Rows from block 4 of a small image denoising model, named by matrix and row number. Rows with one number belong to one channel. Each number is 500 + 50 x the weight over its row's rms, rounded and kept within 0 to 999. All counts start at 0. Numbers have three digits each.
After each channel's rows are labels from the 100 images, of 14976, where the channel reaches its highest value: "patch colour" is the nearest of a few named colours to the mean colour under the peak. Only what is clearly more common there than usual is listed. The data: regions of photos with short descriptions (Visual Genome). In brackets: how many of the 100.
# convs0: first 3x3 conv (model.enc.1.1.convs.0.weight, 128x128x3x3, standardized in use, each kernel summed), inputs 64-127
# convs1: second 3x3 conv (model.enc.1.1.convs.1.weight, 128x128x3x3, standardized in use, transposed, each kernel summed), outputs 64-127

convs0.84:441514515437456419523558461274465430545477491472445499465546517482529440475521514536471481557484469536537535540540579510476445515485523551434519483522490466497489494537546533470553462565391506
convs1.84:477483517407554452512491520321520430580516500474522431576420468448455508470521524564555489530418432550521497540561511580532591512433482457457417455527465548493508516457481524509484566497404532
patch colour: black (58)

convs0.18:443487498539429560601575633427466513335508519512402515441506547491535520520496521591457457521552511493520508525523473472517458542524504538480489502503495498493405522586433530516571504509535522
convs1.18:569445505528485499395463474540508483313463469504545455550570552489487473521413477501448532588554539426459472423520421456496598499482595577503519525539528537456605395471434540497522525489541458
patch colour: black (43)

convs0.39:525458587453514499533476464418498470452459499517451495502571420506495532429514560496650484530572500452462474587474397415482504484557453510581553523545488500598506513435493536528550423541524482
convs1.39:459545485575469500610573509526508458575582514411536509464415458503622503558525526405412445523460443622495498558574570498513472610448516501488507556514454547446584508576561502491474559432476504
patch colour: black (45)

convs0.119:478537440466461485540425466487690528515554533466551489600493539545542525487530470576609488472552486475555498500513502510574590514482515504473595450465464529547530476461490495466473511497325532
convs1.119:575524580500446453556458475526343518523544419513473481534509490510551519588517554554453497544456462468520452506464469420512399575459467517541431477517447574519499508513533421588497495509594517
patch colour: black (39)

convs0.90:484532499464415461482422502529499519451479529402533478461431535440503463484500535506513462537501512603582387529473525417551495548487536595523549471462462503496476491625580494478498543454511487
convs1.90:458389505469530502526387449507456487520578442535468509530478511516481528477501497475505530446480475417516462450471462610523554417530547450527495613498564530551505534372426540478538481577490509
patch colour: black (37)

convs0.28:458443432536514531510516501494402507479490560515452550533506467517424473489491497509409457451470508512528542567504522485532464572487530544420551538509544506523501545553560559551578544472491508
convs1.28:473441602433456508393520512519611529534433347542517477506468479515506490498470481475287385509485582532449450364509475546433561443521481388414519509493553469482512494521501478449543491481518432
patch colour: grey (59)

convs0.115:515485441430496533517482535308518494568500465481518541540505536515564443465564493592520452555518442503483470543476565486493437489535522532453493437296463537501518479489444495502538583515472448
convs1.115:548467555467469508476589556495516568564444512403468533497521447556481639429522485500510471503513558514606478462542514497523487566474462548552459499592474514512522484536489430441531464444549544
patch colour: black (46)

convs0.57:487509575493524432488533525461434524557507474530469482492479511427510555450528514480642504491577517479469432459531565539426582468536482479422469449508468433507459546425436569375453344566481546
convs1.57:560502476586442505513519518490542492555572540459530493449591460515631541541450469507452461500496510520492548544553502426619451530486489588547573476542516581538609479489429522574504650509479470
patch colour: white (69)

convs0.122:571538576499576506516499536459542437529551519490579503522409459535515641526521538585562493488497487498431427524461454432531542459530490438462546465545577557512495477523508417414543583454453556
convs1.122:456526496528509468504416495586500508545539509520475547377553493474504363555518520415490459483511519495408490419484545507412427462540515528534514566444510385511581460504568414529462361476542498
patch colour: pink (32); white (25)

convs0.32:542504435564512586510490595605563555548505548529481466500489508495506492536521516612560422476534493480613525464481439582500439451523517523537512485494498570466484496339530405533420463415589441
convs1.32:513502579482599459483492423438480478473499340517488455541440477516431513457475469372510523502460528478456453543430489459529515487485483483498530473513489396593563428538444458524470510552443551
patch colour: grey (65)

convs0.74:519564536622531515539445384620424488540511480492523568442547498424528540515492615459552561528489479504469529510491479529474497458484521535595561481528522426476549543556473520501485493502467483
convs1.74:493449526545569482460566465463575523493494491500429507548411542564451437482494454454546492539436538566588581412458508524481497485449452519523515478454501500542404471486565501505424512422476472
patch colour: white (36)

convs0.81:580524489530639615508456468495455619631499478535468506461490557495523512466509513449513504478534494450369497447412513515536523424574515454614515418470531573514423462547547383501465522574499456
convs1.81:457570550490503452489490455522551479378490432467451474520463473519509537497505521587504429442539463441497485428519504508394552576530469547439468511494446386474521543392399522526456478438487547
patch colour: white (25)

convs0.104:494557565495434519487497482469466535538555506461489472503526635496525452429529511522560488531512472457461468423496556624449501498467500439496518449502428535506403474465495445474491505509496427
convs1.104:531494472519606499468440534495556445513476485486504542478459429523493468379500439467420516520523462444478516501483522381500492536498521475518397508496455506480409497534519535530409489580531501
patch colour: blue (33)

convs0.35:519529451487602476493595497489531567551506496483461454493490630468486498474606635483525485502499454492435473482474479507527514386487432474504514527534463587480513529475451509499460567498515499
convs1.35:533426532485474492460409515505507540480518469516502492439462472476460502510482428464511503469488515541508521484504489474502502650501560475507509531525493485527545494515521432496542342528468451
patch colour: green (47); cyan (41)

convs0.19:552514579444528427481545495547436440553463518545463544496497603379436508553506511543555398540446559425449468512531552485533622553431510509494517457529552528556558505528477490534490502439475482
convs1.19:461409426526497512499413491513519510452500488421520532501529512606507478460446471479409596503526497492426519482505544510363503456565504537484503495529553444552555558548448455514601463528577472
patch colour: pink (39); white (35)

convs0.24:486455517520543486450544391506448491563454467584516513476504554576488577517495493422473517497498460666437462464479569573478519500514493531500484503484503450482452491594584453555425400518340539
convs1.24:467452475433501513446526625534493556475397495457469399468379530542456467452444531554471483507440518405553470461445529463540503467456480523521492412484507482538517479554418523427548567526631458
patch colour: white (48); pink (30)

convs0.64:511522497518556458425528460573450448513491484525495512477467394512435522557513511484537506540522512559432535555492580526455502526475480498425495504586493482517590564544545587420512450481439579
convs1.64:532495592508533477457501511498541529523488456470555535477437507508566501509558459510559544459526490478499442450453407436531539561510531506477499544473523455496581427454462534541540617430468511
patch colour: white (67); pink (31)

convs0.114:614488578513512478509505427460564499550515494447473489586450477485574496438565533472477601547515440505503517507491535568447524466478400473535536471492495523419448509463504477478474443656480409
convs1.114:389551455475511468510471392490419502508582462490443469470520530476473524395539451486476416459483531497494483511497508520529502546506621517455473470536441542523416478460530469357538536335526550
patch colour: red (32)

convs0.101:499487530494546537512476538413497467464473577545455519510533453517417544512516410543401509461576487427378510515457566467518402572488481466444539521403536510556539573501449520635552512469459578
convs1.101:431487467482415484514458546539538502569496488429619521487507587417509525540551537529567512536503478584496480530595545532492560613530507442541406529592475478468483545537528493433525481489564513
patch colour: pink (38)

convs0.14:468502418544431558582474487428552526488511579504469502507535552498555393475512495522439459517515453514617510501514477471492499497535558515518579519439535470485468550546465510593511487490457496
convs1.14:509569534459485500430394444507471478467452417465482591543504491498491575432396422500481505534527544469540442487563500429559537460470545571493444565468501542465519453462505498496465610497524486
patch colour: black (67)

convs0.107:524486318504441564669436500437507507484505478521524468473556482495551474550477494529419465521442447537563509484460544367581539517502529537579544523415508531472479577470501466599528511454501538
convs1.107:495541522490514468493621546476507481515469455497513470514508532509438535470457434477574531450506582501545533507561403448490495513533540501495472492595537529426428389477532482491523595383516568
patch colour: black (56)

convs0.30:529518552504597500379475515499466526535512533435528570491544548550466474476488508481458558526528469545427485498469603518425538496517406491502456400555525467557528533535504553516539379549444530
convs1.30:496500464459509510527504458470546535467472466545489514516459457465491528518508453475502527531460474478483534534481462476495480448511560549490512387470451478511519549546540493498456651458460443
patch colour: white (88)

convs0.42:471454442596588489578579555555406514509469499544444535523550433514471534502488479565464484523426541530531560511485493510513388505618490539416504593469551496480546564541554569468547469326517475
convs1.42:505513496498451522421493517499434521501506448534561490417485513456494471554464483448649525481487491494476545571465442413450595513449521539499418511496506370521428502461452524557550521336476495
patch colour: grey (59)

convs0.16:612484508461572485563575549437502574481479488573456501468488474517441503503505666466555466531480476484480422405450507532477543540591547438502529581453492521500510481506447493556491531492502416
convs1.16:433547486587423565500640512595530376487438508446567543461450477459559536601548394485477553532476476563477501537557539496422560480455530492431537532527500402527518423514417540408544468496521507
patch colour: blue (31)