A small image denoising model, trained from scratch: 5.25M parameters.
Rows from block 11 of a small image denoising model, named by matrix and row number. Rows with one number belong to one channel. Each number is 200 + 40 x the weight over its row's rms, rounded and kept within 0 to 999. All counts start at 0.
After each channel's rows are labels from the 100 images, of 14976, where the channel reaches its highest value: "patch colour" is the nearest of a few named colours to the mean colour under the peak. Only what is clearly more common there than usual is listed. The data: regions of photos with short descriptions (Visual Genome). In brackets: how many of the 100.
# convs0: first 3x3 conv (model.decb.1.0.convs.0.weight, 64x128x3x3, standardized in use, each kernel summed), inputs 0-63
# convs1: second 3x3 conv (model.decb.1.0.convs.1.weight, 64x64x3x3, standardized in use, transposed, each kernel summed), outputs 0-63

convs0.42,204,136,182,259,254,271,80,193,183,168,176,152,209,130,243,221,174,271,155,7,174,266,181,223,195,220,206,160,123,263,187,226,201,141,251,250,256,177,144,174,313,259,203,110,231,179,244,239,228,185,217,210,208,172,157,176,175,126,153,262,247,193,191,246
convs1.42,189,191,206,226,213,242,174,188,181,228,160,232,237,197,288,183,165,216,192,193,143,215,250,195,154,234,201,287,213,219,224,229,240,210,183,194,114,272,263,188,252,254,203,133,163,131,174,150,165,208,215,184,189,124,170,260,251,170,238,209,276,261,214,183
patch colour: white (80)

convs0.28,158,258,227,219,173,221,261,62,145,161,127,213,167,255,92,218,165,228,152,268,193,217,160,168,125,250,256,207,193,213,174,194,231,264,180,173,156,231,181,192,208,210,163,179,227,299,275,234,294,144,194,261,195,245,212,203,159,187,185,164,149,220,241,142
convs1.28,241,185,138,209,292,206,223,250,255,206,294,199,216,201,191,188,158,250,218,179,154,170,184,155,164,194,213,262,168,137,172,218,211,203,172,248,205,217,160,190,153,245,185,66,232,211,197,201,220,194,205,179,218,237,182,192,131,229,188,192,166,196,89,205
patch colour: black (60)

convs0.38,182,199,314,131,177,198,144,175,46,229,185,238,206,181,235,183,237,249,203,247,270,178,202,119,142,195,135,164,200,136,144,198,95,195,94,85,164,174,190,309,230,215,214,248,203,185,158,238,214,210,199,205,251,248,189,196,268,271,220,248,271,211,189,219
convs1.38,216,179,214,240,179,185,205,155,141,178,204,240,84,173,193,148,190,192,209,151,286,200,200,228,220,309,218,236,217,280,181,202,112,171,231,168,212,172,225,176,213,191,192,201,172,183,217,201,176,214,91,153,211,270,224,178,220,209,171,168,203,159,242,238
patch colour: pink (35); white (27)

convs0.55,241,148,242,232,261,281,199,185,161,198,208,257,209,163,211,218,106,194,146,165,38,198,265,251,171,199,260,217,179,199,222,232,215,248,179,153,142,269,222,177,231,196,196,174,226,113,143,175,265,169,145,221,147,218,327,218,93,233,210,212,156,282,237,247
convs1.55,187,185,182,200,138,240,182,183,205,190,245,163,167,203,184,203,220,242,214,264,183,203,168,171,137,138,196,116,200,208,233,172,155,217,173,192,183,198,250,189,214,233,238,282,250,198,250,242,286,165,260,195,191,86,204,218,218,270,231,183,269,196,217,122
patch colour: white (28)

convs0.31,268,135,252,109,317,189,242,159,249,272,237,203,186,250,185,130,140,144,205,276,183,206,256,213,202,160,278,266,191,148,189,318,233,251,209,185,192,179,280,136,210,161,223,199,176,263,177,163,142,227,140,270,125,167,142,173,167,152,168,213,277,128,233,170
convs1.31,243,174,185,204,244,186,184,234,166,193,246,232,198,119,231,223,211,317,168,202,256,213,159,173,167,182,282,161,198,214,232,215,145,137,165,184,253,176,204,211,152,187,253,281,278,206,199,223,198,178,288,218,198,158,188,266,215,251,153,214,179,225,187,222
patch colour: blue (52); cyan (31)

convs0.19,215,191,220,135,191,224,206,197,254,174,183,203,210,232,227,185,197,161,182,200,166,202,247,185,175,204,257,366,169,221,201,230,156,179,218,189,43,271,186,143,210,194,211,220,227,289,165,180,227,208,142,240,350,190,155,209,236,149,173,268,166,145,175,164
convs1.19,194,182,252,248,145,162,208,182,173,212,167,131,199,206,208,183,225,232,232,239,177,207,181,203,193,211,218,220,204,222,131,199,212,244,211,211,250,208,219,246,253,152,236,125,15,208,236,167,181,154,220,197,228,200,215,266,169,191,167,181,164,160,193,261
patch colour: blue (27)

convs0.36,139,236,187,191,119,109,204,163,167,157,202,186,196,187,234,157,197,245,219,278,141,194,283,160,225,294,192,161,179,164,199,192,192,278,253,310,169,144,177,206,183,205,265,233,235,328,152,184,283,200,177,177,266,223,287,250,186,295,198,195,113,233,196,126
convs1.36,263,206,135,192,180,214,220,192,211,233,157,173,218,234,185,193,191,261,232,206,102,270,209,203,170,198,165,257,167,198,178,204,211,302,298,210,168,169,263,190,238,198,160,182,206,198,276,196,210,204,252,259,159,165,162,169,168,219,291,192,229,219,222,148
patch colour: black (45)

convs0.33,158,157,199,243,127,182,255,167,96,163,194,298,142,203,161,178,135,147,245,217,171,275,149,251,89,213,142,213,168,264,217,165,214,147,164,287,247,212,245,193,324,220,114,133,211,159,202,228,279,156,230,175,141,254,195,182,212,261,163,146,221,261,214,204
convs1.33,153,252,200,214,171,197,227,206,144,207,188,184,212,202,183,174,200,175,227,234,212,191,297,162,247,228,226,176,171,200,156,227,293,185,232,174,255,191,207,187,201,199,192,156,151,151,191,182,254,225,131,228,188,278,215,184,246,159,224,206,130,246,56,223
patch colour: white (30)

convs0.11,131,222,187,204,187,79,102,187,197,155,200,243,198,203,238,173,283,216,262,90,149,207,237,169,255,234,122,131,191,236,226,232,193,142,191,244,204,237,208,244,209,238,300,151,110,215,102,157,227,191,234,188,229,180,142,209,261,270,292,294,282,144,205,220
convs1.11,263,191,177,188,147,167,213,252,191,236,171,219,183,260,212,247,187,222,190,188,164,233,193,216,189,281,123,244,242,168,191,208,196,215,249,198,226,220,175,213,191,176,148,137,201,231,135,217,158,144,218,161,221,218,168,175,318,139,150,114,126,190,207,237
patch colour: black (50)

convs0.23,258,99,181,74,118,175,198,182,254,182,147,206,156,205,204,176,192,276,107,248,132,185,277,175,232,179,289,226,259,182,295,262,205,176,249,241,213,209,194,134,215,160,188,224,240,192,253,252,252,150,71,244,266,204,155,213,188,169,195,157,283,203,210,194
convs1.23,119,180,269,171,201,238,191,212,164,179,207,235,237,192,230,212,150,277,203,215,198,219,173,188,205,255,208,185,216,176,211,196,215,195,162,194,185,157,200,187,218,228,231,233,291,241,256,251,210,303,264,214,234,89,190,278,164,189,237,235,261,245,221,171
patch colour: orange (45)

convs0.48,184,258,168,242,148,55,201,199,209,241,189,134,198,263,200,216,170,230,212,190,138,257,221,152,271,187,157,173,239,192,213,190,270,300,183,330,111,133,217,226,245,199,249,198,258,235,188,218,206,188,217,197,185,173,198,198,117,198,142,179,96,197,200,193
convs1.48,132,202,251,223,216,213,242,193,156,196,310,218,245,181,200,208,191,158,131,213,217,185,209,242,157,205,224,161,199,194,265,160,260,152,206,190,233,166,219,221,164,244,191,227,230,160,238,258,247,162,216,219,190,300,206,207,166,255,79,230,191,165,195,171
patch colour: black (66)

convs0.53,184,212,229,162,168,210,241,105,119,188,146,196,49,210,234,206,136,191,193,246,210,222,149,201,163,206,238,199,145,200,209,273,160,258,209,145,182,190,231,198,256,208,189,112,232,260,231,181,258,196,190,261,206,199,191,206,178,193,150,225,152,290,249,182
convs1.53,222,197,151,205,224,212,72,140,186,300,204,161,183,180,213,182,220,215,216,239,235,186,184,248,188,239,232,167,187,248,211,173,217,172,142,156,258,123,198,181,180,166,212,251,267,161,230,243,180,250,237,156,205,177,226,239,160,153,283,158,219,163,183,193
patch colour: pink (34); white (29)

convs0.29,239,145,211,142,258,207,159,177,83,203,141,195,236,207,161,105,258,254,186,276,319,249,174,165,196,228,125,208,18,182,175,192,165,234,190,175,241,178,215,151,259,219,102,247,223,163,224,183,193,130,183,221,210,174,232,198,292,211,240,175,324,260,197,180
convs1.29,172,230,209,212,167,277,232,167,243,195,244,209,197,162,194,178,199,118,208,146,213,135,201,251,216,209,228,181,202,228,225,182,205,183,252,151,200,221,248,202,196,250,254,247,158,171,195,181,184,251,140,47,217,253,232,167,208,278,224,236,171,224,243,178
patch colour: white (52); pink (28)

convs0.50,187,234,174,272,185,46,191,203,119,237,265,254,226,195,116,196,140,174,266,223,137,279,255,180,214,239,199,199,307,136,188,210,179,114,149,262,229,179,242,235,131,198,237,267,160,174,94,296,141,179,223,204,170,182,167,172,155,220,245,175,241,187,236,177
convs1.50,151,235,198,185,238,165,218,236,213,139,278,178,205,177,196,217,214,248,152,268,202,263,266,178,180,229,202,220,243,194,209,231,206,243,238,176,167,241,193,234,225,214,213,220,155,185,220,192,245,188,218,288,167,368,214,217,199,195,153,180,193,272,200,219
patch colour: black (75)

convs0.0,255,104,274,136,165,295,224,234,251,244,156,167,192,151,245,223,171,205,205,237,160,167,88,202,232,204,250,245,168,186,203,248,178,257,183,100,165,225,189,168,203,168,263,160,248,216,219,182,232,168,169,234,250,208,178,215,172,304,154,180,278,215,204,209
convs1.0,182,271,175,217,237,195,173,221,302,145,218,233,227,238,217,224,193,155,226,168,215,161,267,212,156,212,140,210,237,170,142,208,205,127,192,240,132,298,178,182,211,210,130,173,199,131,197,218,264,219,223,250,112,221,193,244,204,179,177,170,224,190,218,225
patch colour: white (69)

convs0.4,171,208,147,301,194,163,119,159,147,140,207,154,184,116,172,158,158,212,223,178,175,145,253,196,20,216,176,139,229,201,187,188,223,267,282,221,164,161,192,117,217,251,195,215,211,253,200,223,225,117,201,311,252,213,212,191,214,223,164,161,317,203,198,117
convs1.4,181,258,165,229,217,176,177,192,237,193,217,207,190,158,219,239,218,99,185,251,150,147,196,220,253,218,266,131,193,195,227,188,237,189,187,233,150,206,268,212,175,208,168,229,181,201,226,193,299,234,135,224,168,245,224,152,250,167,226,187,251,79,217,198
patch colour: pink (40); white (26)

convs0.45,226,152,208,182,217,299,227,207,252,193,85,177,218,100,196,225,222,211,183,171,54,209,129,180,232,263,209,215,167,106,187,250,195,235,115,208,245,228,180,201,204,175,310,125,257,227,202,203,288,242,232,232,193,169,194,204,193,206,223,195,319,201,179,226
convs1.45,272,195,155,223,174,185,230,244,192,244,206,247,152,192,152,136,197,182,232,252,200,224,175,176,194,232,220,275,181,189,179,237,260,219,156,160,189,158,179,178,223,183,185,115,230,203,218,209,168,159,155,219,266,131,121,197,299,118,259,208,198,207,246,189
patch colour: white (86)

convs0.13,246,196,213,200,42,210,203,270,175,209,235,287,198,185,272,207,228,232,170,181,297,128,296,241,236,306,190,155,175,236,228,200,158,174,233,158,235,185,220,210,164,206,146,200,106,189,234,185,247,141,132,154,262,205,250,276,160,176,226,165,268,185,256,152
convs1.13,118,197,276,227,155,206,185,228,203,117,163,212,187,234,170,183,174,150,214,171,169,198,148,205,248,156,159,173,230,209,134,194,200,245,162,226,242,183,153,225,183,206,215,221,242,235,299,234,174,265,145,178,213,281,199,157,253,247,254,258,170,162,179,205
patch colour: yellow (29)

convs0.43,163,242,258,147,155,266,215,220,234,179,312,220,224,247,247,221,245,218,269,194,169,104,141,233,213,289,203,267,176,230,218,203,189,236,182,130,157,209,241,184,148,198,260,190,192,233,185,176,163,153,138,217,209,246,258,222,155,288,218,178,265,159,255,272
convs1.43,192,199,217,245,195,141,200,147,240,199,216,250,203,222,204,179,158,178,279,284,240,220,159,188,181,172,176,233,239,220,117,196,257,164,170,186,166,184,242,158,212,250,240,259,266,247,238,216,246,228,218,170,285,147,148,150,146,203,182,194,208,190,224,286
patch colour: black (86)

convs0.9,152,228,198,87,146,226,119,117,139,144,232,242,125,177,259,154,260,187,195,172,236,171,187,155,172,190,174,153,210,175,169,312,208,216,262,169,199,289,216,214,161,234,161,198,226,195,211,232,206,196,223,236,172,210,131,216,236,182,214,281,280,251,170,49
convs1.9,173,180,256,206,247,241,216,208,213,234,205,259,138,188,183,184,207,158,189,140,283,163,223,189,159,191,197,221,260,131,197,160,160,125,159,238,250,183,191,207,166,203,196,198,176,151,202,239,155,247,250,216,237,222,180,185,301,183,201,233,136,106,180,132
patch colour: grey (68)