Weights of a small image denoising model.
Data: trained on regions of photos with short descriptions (Visual Genome), 203450 training examples, 8.2 epochs.
Rows from block 5 of a small image denoising model, named by matrix and row number. Rows with one number belong to one channel. Each number is 128 + 32 x the weight over its row's rms, rounded and kept within 0 to 255. All counts start at 0. Numbers have three digits each.
After each channel's rows are labels from the 100 images, of 14976, where the channel reaches its highest value: "patch colour" is the nearest of a few named colours to the mean colour under the peak. Only what is clearly more common there than usual is listed. The data: regions of photos with short descriptions (Visual Genome).
# convs0: first 3x3 conv (model.enc.1.2.convs.0.weight, 128x128x3x3, standardized in use, each kernel summed), inputs 0-127
# convs1: second 3x3 conv (model.enc.1.2.convs.1.weight, 128x128x3x3, standardized in use, transposed, each kernel summed), outputs 0-127

convs0.99:086083151117041145113150131162150161143111109081125088110113099084179062117122139089112255110102108151122105182155135105064124123102118132137131108098114127089162141141131113104115142118113154153137178082172102125134140126121134149154176239100135118138142153135154182134143117159144183123106081151082104154129149128157113127090141094104107156115138152140172126164090165069121097115151
convs1.99:171134138108146152110084138137131137047088123091088072133186117155118117092115114118171184128096085113111163191203072135131142148109162140149119108036118121137131126138118153171101140156101150113093124134098147097104066152149117113144110068147168097103126147109131070126103113107149099160193123097150112085118134143138112113165215136106143112154106142194172100122197092120207116142121
patch colour: white; pink

convs0.40:109168008104147112163168131145123142112177148163086130143093136109156148154161105162143165140159158105138101026092133126137109142081092145145126075124099112156162121136145068084168113118144073132153084142103119123110085120125130135160144148151136117152101116146104177153129139069197127087143088102124129099133153109114188168122116108179120153131115124159185127122191104151174117027113
convs1.40:107100133175074150131062135160163156126114121179171059145153160161159166108143158126146184108171082128129116167169099175073070090112088161115104151099175162121138121124097155120068164152110118191133194118127174155155154125119150120100159174094122151120101174135156155061161151222085118143149141078125103141135174117099124096110177111163081110166138138144126146117124095177144111113129
patch colour: white; pink

convs0.74:058147120174081160161142130107072191125179138056159135160178115130129106151121091136149178118127119131145170156117106204102149083076132099151120100154136136118187066116096160130161106114159163114178104141122117115135113102132105139119113111085087108116110127117121172136092114020162131135146095109161147099119120109153119122160181172132088094194144150168123177161114102158133069057112
convs1.74:127105116154209078111138123124117100143120114128079059092143124111097126135104140134176132129146184073164103126160144091084099119183107113109114165131096161109155250105189113094103110094121134131127129140127129147093081119091162105102115138137112099121140162108072141114170149111071117136088076074114146201134106123140096115100175083123167117201135109184142110177169140076146157149101
patch colour: black

convs0.23:189154141132144125077163075144117133176183100073116070147140109127081133130096118179190153209137127093140162092157104152142141109107120139102139151128202122099119144151085144067096101138131183126128124151194133098102166039098140187119176159152139078154162115130114142164098100095091122154100166118143119177067092127083155090131107129140143081101093114110118163082109151167115112146139
convs1.23:156087135094115140130119094033082120165134103109112231191110120133145123124220107115079169138152101097191129131124107142115168077100148049140153103080129175140179133153156118124142176124150136135146126110125115171145137136185121110141144133088118182079137154149190134137132199109196123130142077172126088132167113134135122087122104129139104135103134138119137123072111127189160092141144
patch colour: black

convs0.26:139101075112142188115096087143141129147155167078167134130184116134102072143093129122117086153093149115189089205189071177141097123186130185121103136092144108137127142090129200137127114122123138105108072064153185129197112191123107104097112114132148178130122201153153109102124116105200145112116139085074128108179143108147131168108092126144159091113105081140115121095138114094103141122126
convs1.26:134152136169119076132163179082136162107073115153100100099120160081180130178155142092098182108180133116128166039032138120111133087093122120132107087174092113111133155117104086183147102116142111149163103115078100136129127068153115124124141097121095073094102097098140089161098162126063074101121111168123136105078097113110114112079117115185141153140104128183157138116140102061109135089132
patch colour: blue; cyan

convs0.67:120090037134145113107122136102130138087147169123126140169133145148158139140142115151100092110191115148174094150135132153120111152096093164162143114171160129099152126115113095080077159102131133157059105160141125045139145139207114108163125182135157082126140151134106172090120074199086079162125157188138153106163084107057185143080094072159138133124110145125151125141196123117124115108076
convs1.67:121104136160179150148026129128102115123144113097085130163115141139141123136160117120147136125091177153152071121096122103184170074152154107119131125064099119185112116158127152105133094114123142138157145102070105131127162120063140140097194059170163110120163072125152175102114122125156157117118152165117155098144128152194203126120191168081160123171108097179123135088115165204107164132161
patch colour: pink

convs0.43:111103149141190054115121143161118141077133068159063091137145144162122113185084148084160147138080164107101136103078098142096148129142135130115139099149136120131160106123110146162110165090077165137138121137130106112159131207175051129139126180181144212123122113181137127132098147161148138093058165131122130087168104142183120062085101175166106123113138102162150089114100173148101100145090
convs1.43:115131108180121091099115155137150089114092168060180159102159160138122116135165097123133147097092131114099146132131138159109099100163150112182073103091117101106125158139114112100133144108155128110126180103134149092142116031099155136118150120134120097140097124059122107113162103114094147094153139136147120182101099122072167113104152076150052104144013154151115149125225097200137145116169
patch colour: pink

convs0.2:135109154132118138109088103140126148149115106114113128126155123123128132094141140122128135110130144098097129132122164155078105149150166128121145162149171142127143077153172060155129060106117121119141175134148117139149103044129132158086066096157124125120120118099251120120134142130116144113126105123169159131183128158100159127142119092155156000119131202150117142157144131160120139035133
convs1.2:124102134086069124161140109180124181099122154157135127091173132178119116113123131078169139096151141166129154138107101185135172100107109138109106132117100137079126177111071057111097097153199162129115118206094121145100123138089156095161191155128084108064137141144099112218186117119127133155124149044167110074119120115115100142104179139083090088131084125161117116115150078118117146152143
patch colour: white

convs0.14:109140155139106093122089121101122255133166105054115092105107103131130174136097153150091109149112140156124140187161104124127036126114128125126106106138093247164123112135069149079133113152135091119110138166132142127158175113126115147176171127101149134145127111118126126139135179084134126125112091162202129086089115154126144095125140135149092101140150102158081161154149072133146074121126
convs1.14:146132107110141103134131092071087150181165098104124120127117128113192085128220114095119172118145091117139111106142084111133121124144134097136149134133068156140125119112120130100147134134204145164117141113164140086101141108134125061177145166079125153116122202078119075090155255140145084105126124151183094073154093148114063117129085134143135134110137175143106079136131144183132139137179
patch colour: grey

convs0.77:130099138104123065118098133135151140116113104131015127172107131120137128117109130118142199081144127167151148000226180146123113139129102117132114127255152135144136133113154113149135137114108152133120139139135140120110124121110121142156145128118137125114123144166126149130126129106141141123104110152132163117115108140124114128103135136133103125103072140158107117134182162087143118108119
convs1.77:124118137148098157152112120147113154176109153099150126085149150096126143115165145157116171195079168137114142003038119113172147138126156102135130131123140150162123146154151119130139124150147109113128125144061112147114119130116117127122153088113208119124120078087131110127121125095146076106150149131114128137124182058133094115112069125138149137145109150169118154112000093137097125154135
patch colour: white

convs0.64:154113154158113154142137059132105139125112046159119126121141153137053123136151126196123121130142145167132149148110140188139138056152127141147144119175160123121169133126105028113188144108132105080130107172152063115173109011137129144144104117106102104145102159148123120116145158103110137126105155208155125106090128091154133120104141126136079188123103150155132151160183115099090124050138
convs1.64:164056115102112104110073135088124135180133084099154152158102102131128061136146133129131071114147132101158112123126147047119141075129125096110119102054109095136151060122124159124125083131112148121093149104170086087113092146140084151084088147162150165087160113123142117115059072115194097094162186132053119170123124158127152109152141106145158103098098150103112139104146136123141199070068
patch colour: black

convs0.3:121123145131119104130163139135131149142105104114129130136123128115116137108128121132131227099144128121127126000189142122127103124132125122123110122173126109093116117148131130139138124128103121128144121128140133157102128112126131131126131142144122144138136121132148128130101128115131158126144136179143134165120127121140149130144153121132138136128124124142184121132139127141000119127117
convs1.3:171147114093134007133112126125125122106142135105102125107148118166114132115143128117116110161123141127130131022069151140081133132142163151121124144142115156165129143110126142140180138139116133118144129140142129119255165143135136116129115126136174078114138148134102155143115164138143111141136132140119137117122146169138111123109135138125131134175100106150061112125204161104042128136154
patch colour: white

convs0.62:119119104125181136151110109101114140134112097192118120129102162117075104121145099222066106139129111184113149108107102079126115109147112111149132083214183088162156069144137112125196179112121135152153087159157071134146086114117128156133106133156124126126076131156057163121161119175149140097077205201123133048120121132104153113133148146092130174132115141164099117140113073104133172137114
convs1.62:112185120130121101126121165115157125095132143152119151142162106180156153069137151048138131113146126114128133137162115185116144135097103101117081200151147133089089173132187136070065132121175157114073050103110186175106168118152122067111156139119136120099075157143124051109102118146089172104118088059125110174136119127084092154107122136085077166130143145098160140119152046127121142124129
patch colour: pink

convs0.59:135116117138141093000110131154131162148164156101091165141130134186163132157147111112227110071108153107100123125133141167149109126081127145074161125122134116148097129105091136100156132098113191103072127131129105158184108131146122112106161155138127098133121109131105102112123164215106099134116095106096154119122134186097127109113122111173121117083150129104144113134146150095184251108114
convs1.59:087153152131155121057194113103135130134155135123206132149066089125112148169128103144122164125120178105136129147052100153144181118158117185149185157089123167112122182086153122120117133110125139089175064107172129113112164114091121168136116116149161096087182129120171112157119149112113140188102150158118112105180134091144046131157168124089155129157116163219131138138086173082096157124127
patch colour: purple

convs0.15:145182097125105143133128067140092144158116163196158132148111135153093080134112197188108130135167163189165189099086097129115144100145127098127082116180111121111176108110071098141096153100135108141141133085105040122128119058184093141136164121106098144088103152141157134131167108119115166140095117149115121086115109158114145118118079235153138132136116123199119125191142122145110072094120
convs1.15:109065117114113137092102125113116127135092014117065181186120217147141109139123092127126129140112093108101128123127186096096131081121118124155158124134113117149169209168129155120144147142174116185138167151182163178131132156092138164152139151116140198100108143090122144095133114104149098096128199155105139105139117128092165060094163103129092169112136126165097073177107140156121178146145
patch colour: pink

convs0.44:136055076120210108124099143110132113128108141129141120161133108161160134104117136124107100112097120132101157184112154117157138168052151124107206111090172124165149139167135030154155178139155109130168113122104042119160122151161082145123103132129125101128062136122091151122109098159061140091121121196146172143153121166108138104117135039137100098167162157169119111155117098173169140101129
convs1.44:124141100119131138112151129107122125097060141104071168114150143111138151161158141164142110181084101104119164106058125142168091150082136134167137165125125106151156134129125200137161141151090145134211151101155073098183119117108104174119117143112086118154159135159164141152177164141206117127149132167136137082128086088162163131145139088134135197139090112142159110119146226203066112116182
patch colour: pink